A small image deblurring model, trained from scratch.
Model: 1.51M parameters, activation relu, depths [9].
Training: soap at rate 0.0018, 17200 steps, batches of 128.
Rows from block 4 of a small image deblurring model, named by matrix and row number. Rows with one number belong to one channel. Each number is 128 + 24 x the weight over its row's rms, rounded and kept within 0 to 255. All counts start at 0. Numbers have three digits each. After the name is the row's rms in percent of the matrix's.
Before each channel's rows are labels from the 100 images, of 14976, where the channel reaches its highest value: "place" is the part of the image that holds the peak; "colour at peak" is the nearest of a few named colours to the mean colour under the peak. Only what is clearly more common there than usual is listed. The data: stained colorectal tissue patches (NCT-CRC-HE-100K). In brackets: how many of the 100.
# convs0: first 3x3 conv (model.blocks.4.convs.0.weight, 96x96x3x3, each kernel summed), inputs 0-95
# convs1: second 3x3 conv (model.blocks.4.convs.1.weight, 96x96x3x3, transposed, each kernel summed), outputs 0-95

place: top right (68)
colour at peak: grey (38); brown (33)
convs0.53 068:140122094144087143140119131076122119125148140115131135125083126110116178123133101121123121112116147114132130107135116153172135131135165133141144129113121156155146101122140156133112104120144111097136112131117150141153222109096116144116103162168149112139153149104094201098094096149142140161
convs1.53 093:129150110157127126149138183161144096092135123149120113167170148127129127138122149125165114127106141131098163136123087142147119137164144093162137162156102140154128134156184153130134126100169156182147134125109117077171130128127162126156103106099131109111109172155158084140142125133113120127

place: top left (28)
colour at peak: brown (40); grey (36)
convs0.15 096:096136093092128132194106140094150118106177142138109121147137106089130116094091121134135123155132125087132133093116154134172139122174116180124149152108134147155122106142163157153127154106164100130143110154147119177127115101153148164152158115101124119105140120102106133128164168125144112130
convs1.15 084:175094168149130129087122136139083142130083120150159107118119159165127104132136100110107145096142138158043142176149105130107131093111136137166114094146162117118148149094124124129129097131101162109126146124113114119119123173113120120092122147133168134105103153138164107129117129166117129128

place: top left (31)
colour at peak: brown (46)
convs0.50 108:118151146111103142118103142143120135125118125167152100114114115116110139118147135141143137124136171117096118156128136134078124119116134123118106168095157141114120103126255122104121150112124118138121134171127136116112108123130134114123126129100119103190132137148109100125140123147114181131
convs1.50 074:148116154127153140136166136137152121135144154037144122118138103105152115168080115099131133150095118111098140130147129145193143096054104133126114119134134144119164116078173136170113080103134146157162115097127137135153129119111145116137154126113122129143140145132124148127130126134121110126

place: bottom left (65)
colour at peak: grey (54)
convs0.13 102:100132085091160072159165134072122088139171131110144118096161101099170104137120129076111110115126097137139154127144133121112114147138113127130115140127116100165145145118154153142138090134097093116101150139106144148148169148128097139184135130121129121148141165109122135140112073125116137139
convs1.13 109:122133151197121177127128156123122186133086173117075118185090181134107143153118113147128175136134099125119160113136114136110116139106107124121111112125128126122100153079151104119117106136155143129122086124095150104133136131128120105075107132111129154113126137153159099151145130136155113131

place: bottom right (39); bottom left (39)
colour at peak: grey (38); brown (34)
convs0.92 067:149154166143175117186096163128134141123129103135118169138118147140125106070128139105136110132127094114120094150168126152144142139096161140124109149150122119130122136114124158089131091141096119110184144130114127119077167108101129144092093119101097121131102114078116143132158156140122133170
convs1.92 093:126118140139154128106119068111125091174186142149132093110139143157124143127139112107132126144109139079123128094090113149142121110144142154139195145111091150112092133076185127147146138111114090178110102180122134103132129110142112101121101105140112143121132161134119123136136121156111116125

place: top left (35); bottom left (29)
colour at peak: brown (62)
convs0.62 113:118119086092085146143119131143114172126138119131130139098097133126130107127104135137146135086166145151117146091102100124135137111124125152143116151147130141169127146134136079118101131119109113104100151148132092131130135142170158102095143135159150125112147220134160094155074104140129155093
convs1.62 082:106148122178143070140138099124182056153109132113112103122152134151114133124161111103128160167115103125151077151179121128112130155121114107122125100102148126095168112110111125120134144163145136140147118130128109126119141122124115168136136087092087127123144074154084112126128125111139137148

place: bottom right (29)
colour at peak: white (63)
convs0.58 106:117131135118110132166147109141046149114143131101141129117116140122173088099193141107130105145141085133160104112138161101154136109077120167140175136125122146151108156119186127142111147082145117121141129133104114119118096152155115147140134134135121119088139127117116115165164116158106124117
convs1.58 094:159152128108139136125110143126155150126106101181111086150140155131125158131090118162121128133158180129128141186130113123165122134206114126174107197106156097143138110118120137120127112135124094154139183126151125111122155148115118126151147132143175113151099135125142135143130140147117158114

place: bottom right (29)
colour at peak: grey (54)
convs0.20 084:135148108096133128139131126106127126122149137133195111120129126102108123160143086159107159107148082083174078160101123097123115130157140130121117116147104119152126148110118170158097137149130148141130158074068152139174130171155147143148150114146140117168108123114140124172115128135129121139
convs1.20 083:144142144153116139130114090128089120119081133106154148119126130128125113105108160120158118136123146159075206092175121167127140149115123145149164153143169132119123105152103156157178130123147151109157088140194137156101133146143117116140122139170148149119134141103099142106122130133124143117

place: bottom right (39)
colour at peak: grey (42)
convs0.60 086:128121161141094134157113115119096133160154113103089128092158145114114111132120133154134163107166117111142143117125122104112129141150142136130089142151116114133170208078113202131143145128108124142103109098105143119094070105119127137106117107136160140106118150118145136157150125173105107111
convs1.60 093:121117092132134145131148164099128119076084112137157117149123144117126077123172088094158114114127129139130133134118106133116141102119086116128091112121124125124108128191089116162137094119153092101138107098119120110147120195134165114169151150149112109124176154117093112113116150145122130155

place: bottom left (79)
colour at peak: grey (43); brown (27)
convs0.11 073:110114110123063128153141142128118144127161148110187129162136177146138107160163136128122130124125131163137128129153130089162108146140126129142105108088072120099065121117147090124095127153105134120127127140104151105151140112147145141142126122123119128137090102121072163141153143182093122152
convs1.11 108:155161117158166161130127130182140106180150108149122139055088128128134116153139130095094141136126116118140162141108137162139122146150145123126153105109137172156139112135138113143117145086111141147110122163151147115127155178130111121115128203100153139128127155153137137080116138135155110144